A small image VAE, trained from scratch.
Model: encoder depths [2, 3, 3], decoder norm layernorm.
Rows from block 2 of the decoder, named by matrix and row number. Each number is 128 + 24 x the weight over the matrix's rms, rounded and kept within 0 to 255. All counts start at 0. Numbers have three digits each.
# convs1: 3x3 conv (decoder.mid.2.convs.1.weight, 32x32x3x3), inputs 16-23, a 3x3 kernel for each
convs1.0:138161110142157140131157114136183118127172147129172112117146139120156150126095108124143132140152138122128113101092113111074057120113087106116114134151143090146112121135133119128123119128111129143121133128126131155102
convs1.1:160148167170139143113125131155115129102096112149138138147136143154116108111140104143142154138141136145126104121156126126108104127103176140140157124115130142141107126136133137153145156151109127145180109122114124138110
convs1.2:110134131094117129137129137135131143082086084123095110124122122146113130161117115101117129112095108120097114120118118120137123131125143118101132101071103121109156094096121094066102126106117135141116126127135121126102
convs1.3:128150132126129149101107141164150108122122138129127146098134137121166153099121095122120125103117150113116195118114158142125130114121111102153136096145176108094083113138106123173139136137134095129106107180152128148100
convs1.4:164129134130168149085151101074103081118183094088086096127140152130144122092113123183155130126192167128185145123136152100091120121111102108125115161143142130131129155156121134130130165172114102140136126189131119135140
convs1.5:155122142148097129176107132135135151122094162111100131127129124107107118150121143126151131118107128129091120130135128132153120152169131126121150130156104138139127135112159092079109105109131134108100122144128117121141
convs1.6:120116121136154154139117118148119089127176130114179163118160138141154132105128143127128129091115132136135138130134142141160116140140116099108094119140094119127088121162127139156120104107135134132103126137107116132133
convs1.7:153122164121111126163110169145118163131131169165105131163128142134117164176167212127115169114107103172112126150159140180129148190155188159156144155119116191142163139109121144126159139152179159148151135123161138144158
convs1.8:143081101206054162145040136160095177215152245153053163119116126151126155135103126150057157150104174164068168069086097102132063122120105144061127151122161119082145160056131156084145119075159105102127153065106135115169
convs1.9:149137121147120133080156148137116114174153118137200151099146157133147117129131123139108101140150142118183163095137176114068154121121097114150160156168116157139064112113126142111126130165105109119147150130118148127112
convs1.10:132098160138102127104125137110076141132111098109090093108103129134134124128149147143146135134177163112158145119155152154175178126147148137125160131165142127129119119119143123163167131146151125151136119143145106133130
convs1.11:106107096135165129139152088126180115110131153109141117139102093116153121133156130118149106120130142136158125145126108202109150121162117143148130139126132127147096138153076150117126160157113133115080142101093109118123
convs1.12:114131147124134140140118148140139134104129143135161133139144119152154153139115145100121112109152149108145120113135106147072095118115112124086107109086131115138113114101119136083102114139106128132130133111143138137144
convs1.13:106102119053079121116103129126145094118142111128105157146126091125104110158124136130116113153106112101082100094089121099108131120127138166166088192023081142075181151145091143135074131109097105106148116155164155161180
convs1.14:140125117138147160123168164151118122135104129135127160113118139133138123122108141121140167108128128128121150105125103127166144128139156105119136136118126142143135126141160124130134093145159116154145144154131124136147
convs1.15:126129123150109074152117143192112137169116080135148154135139155144160131166166156140125132147120093137101132128160134184110139119160144126142121136160125119140162131134127133163155141154144134143161130133111128126147
convs1.16:152128099138126105120129145142143132130142143110144131102114132127088091116135148187161124154173113111151110147192187165161174120141152134182149158172104114156142115139097126133119117123106113144167131192161123140151
convs1.17:121100130088030080172125129148112162107045099155100123131107128113064104153139119138121136103074118139121140134140128137160165130137123158113129136063088154117126115110155084094128137097155105085093073071094112107128
convs1.18:112109103113134134130094109100120129077096088089099105130142120124122144138115115129148134128154122116124111132115103131132108127139104107137112114102102104114133123150125142143148125134138111108105118155133120122117
convs1.19:118143150131126112158152124083107117079084083118074099142146130134118136145120120128127118132127130122134136140121123131165147137128114129088103118068119135118153122111132103098116124127123119149127108134156113141138
convs1.20:114102124143118091162131128156101114119125132130187148179108127108117129120116075120051086090093134157185188180151196128166196103128091193120139097115172080184110126140154117156134141134152145134128111110088133132092
convs1.21:108107109114154137148153164098130152140127149137146101113099106110141127121128091094088130112097124150172134129085079123166081094120090137121126131191111107156153127120123141148137084152129126144110115154124137136133
convs1.22:140127118123151101116088121118145142113125121133124129136132120134126168112150147122188177192195156148108151127089076130121125137199176136131114139165141113177154118141116134153152106123152118104089115113126106119137
convs1.23:113173151150167132130138150107168154182159132132133112163109112118120119140110149110104138158155102125126113185101104078083097092091137135119107126082114104143144108133116113108128097121145127092130109112111141127135
convs1.24:101155168061137160081105120107139085112187130136121106091120196086127141093070090112129082132175148133144143103129178104089176083071113096121138090188130123074043141140113140187092151102047113135152071014153109072081
convs1.25:118123140114136153133127110103174134115150130123131106111161119095134122117105103098118113126145131091138061126105110132110098174131125085154121127167093125139138134170145165179132153151123145119114147120117154116111
convs1.26:166167133147135154088139134138126070151086118117129109131132124124123129131153146127165118121135138109081115142164135163173159155169147116154110131143121124150108133124112125072112125101088149138111126158157114101141
convs1.27:147125122134105138113111121145162134145167143133148132126135132117145120091122122138136125129154117129137106161140136150103126139133144092149104118166120116134103129145099162159132141151123108082130135107090117122111
convs1.28:124125137155162174166182113101104140127085118113109099137113131134159110172161089151133108130107112159150109164166169130200179124118133127113135127163130136123111124115141132160136143116122149153156147149132143149120
convs1.29:121148049146186100097141098084153133129154154133153137087168095106170121087132123128129149127138129151140122149130063123109005140095041113122105107138128118099117117145153145153144123169139140142118143133112137170110
convs1.30:123139145123114109155146147148094135102070113147119156122115120146111123144139117104118114119098110101089127115116147134141167146122137134113172108057132148103121117132130102121137121114120149152135142147139154157126
convs1.31:098093105134075063136112130124173117162211143087104134150138123169089115130168170130131088088052034079069135080097089036118137099096153129158166145154130127120197129084181083066116094084117156108107131111141136123156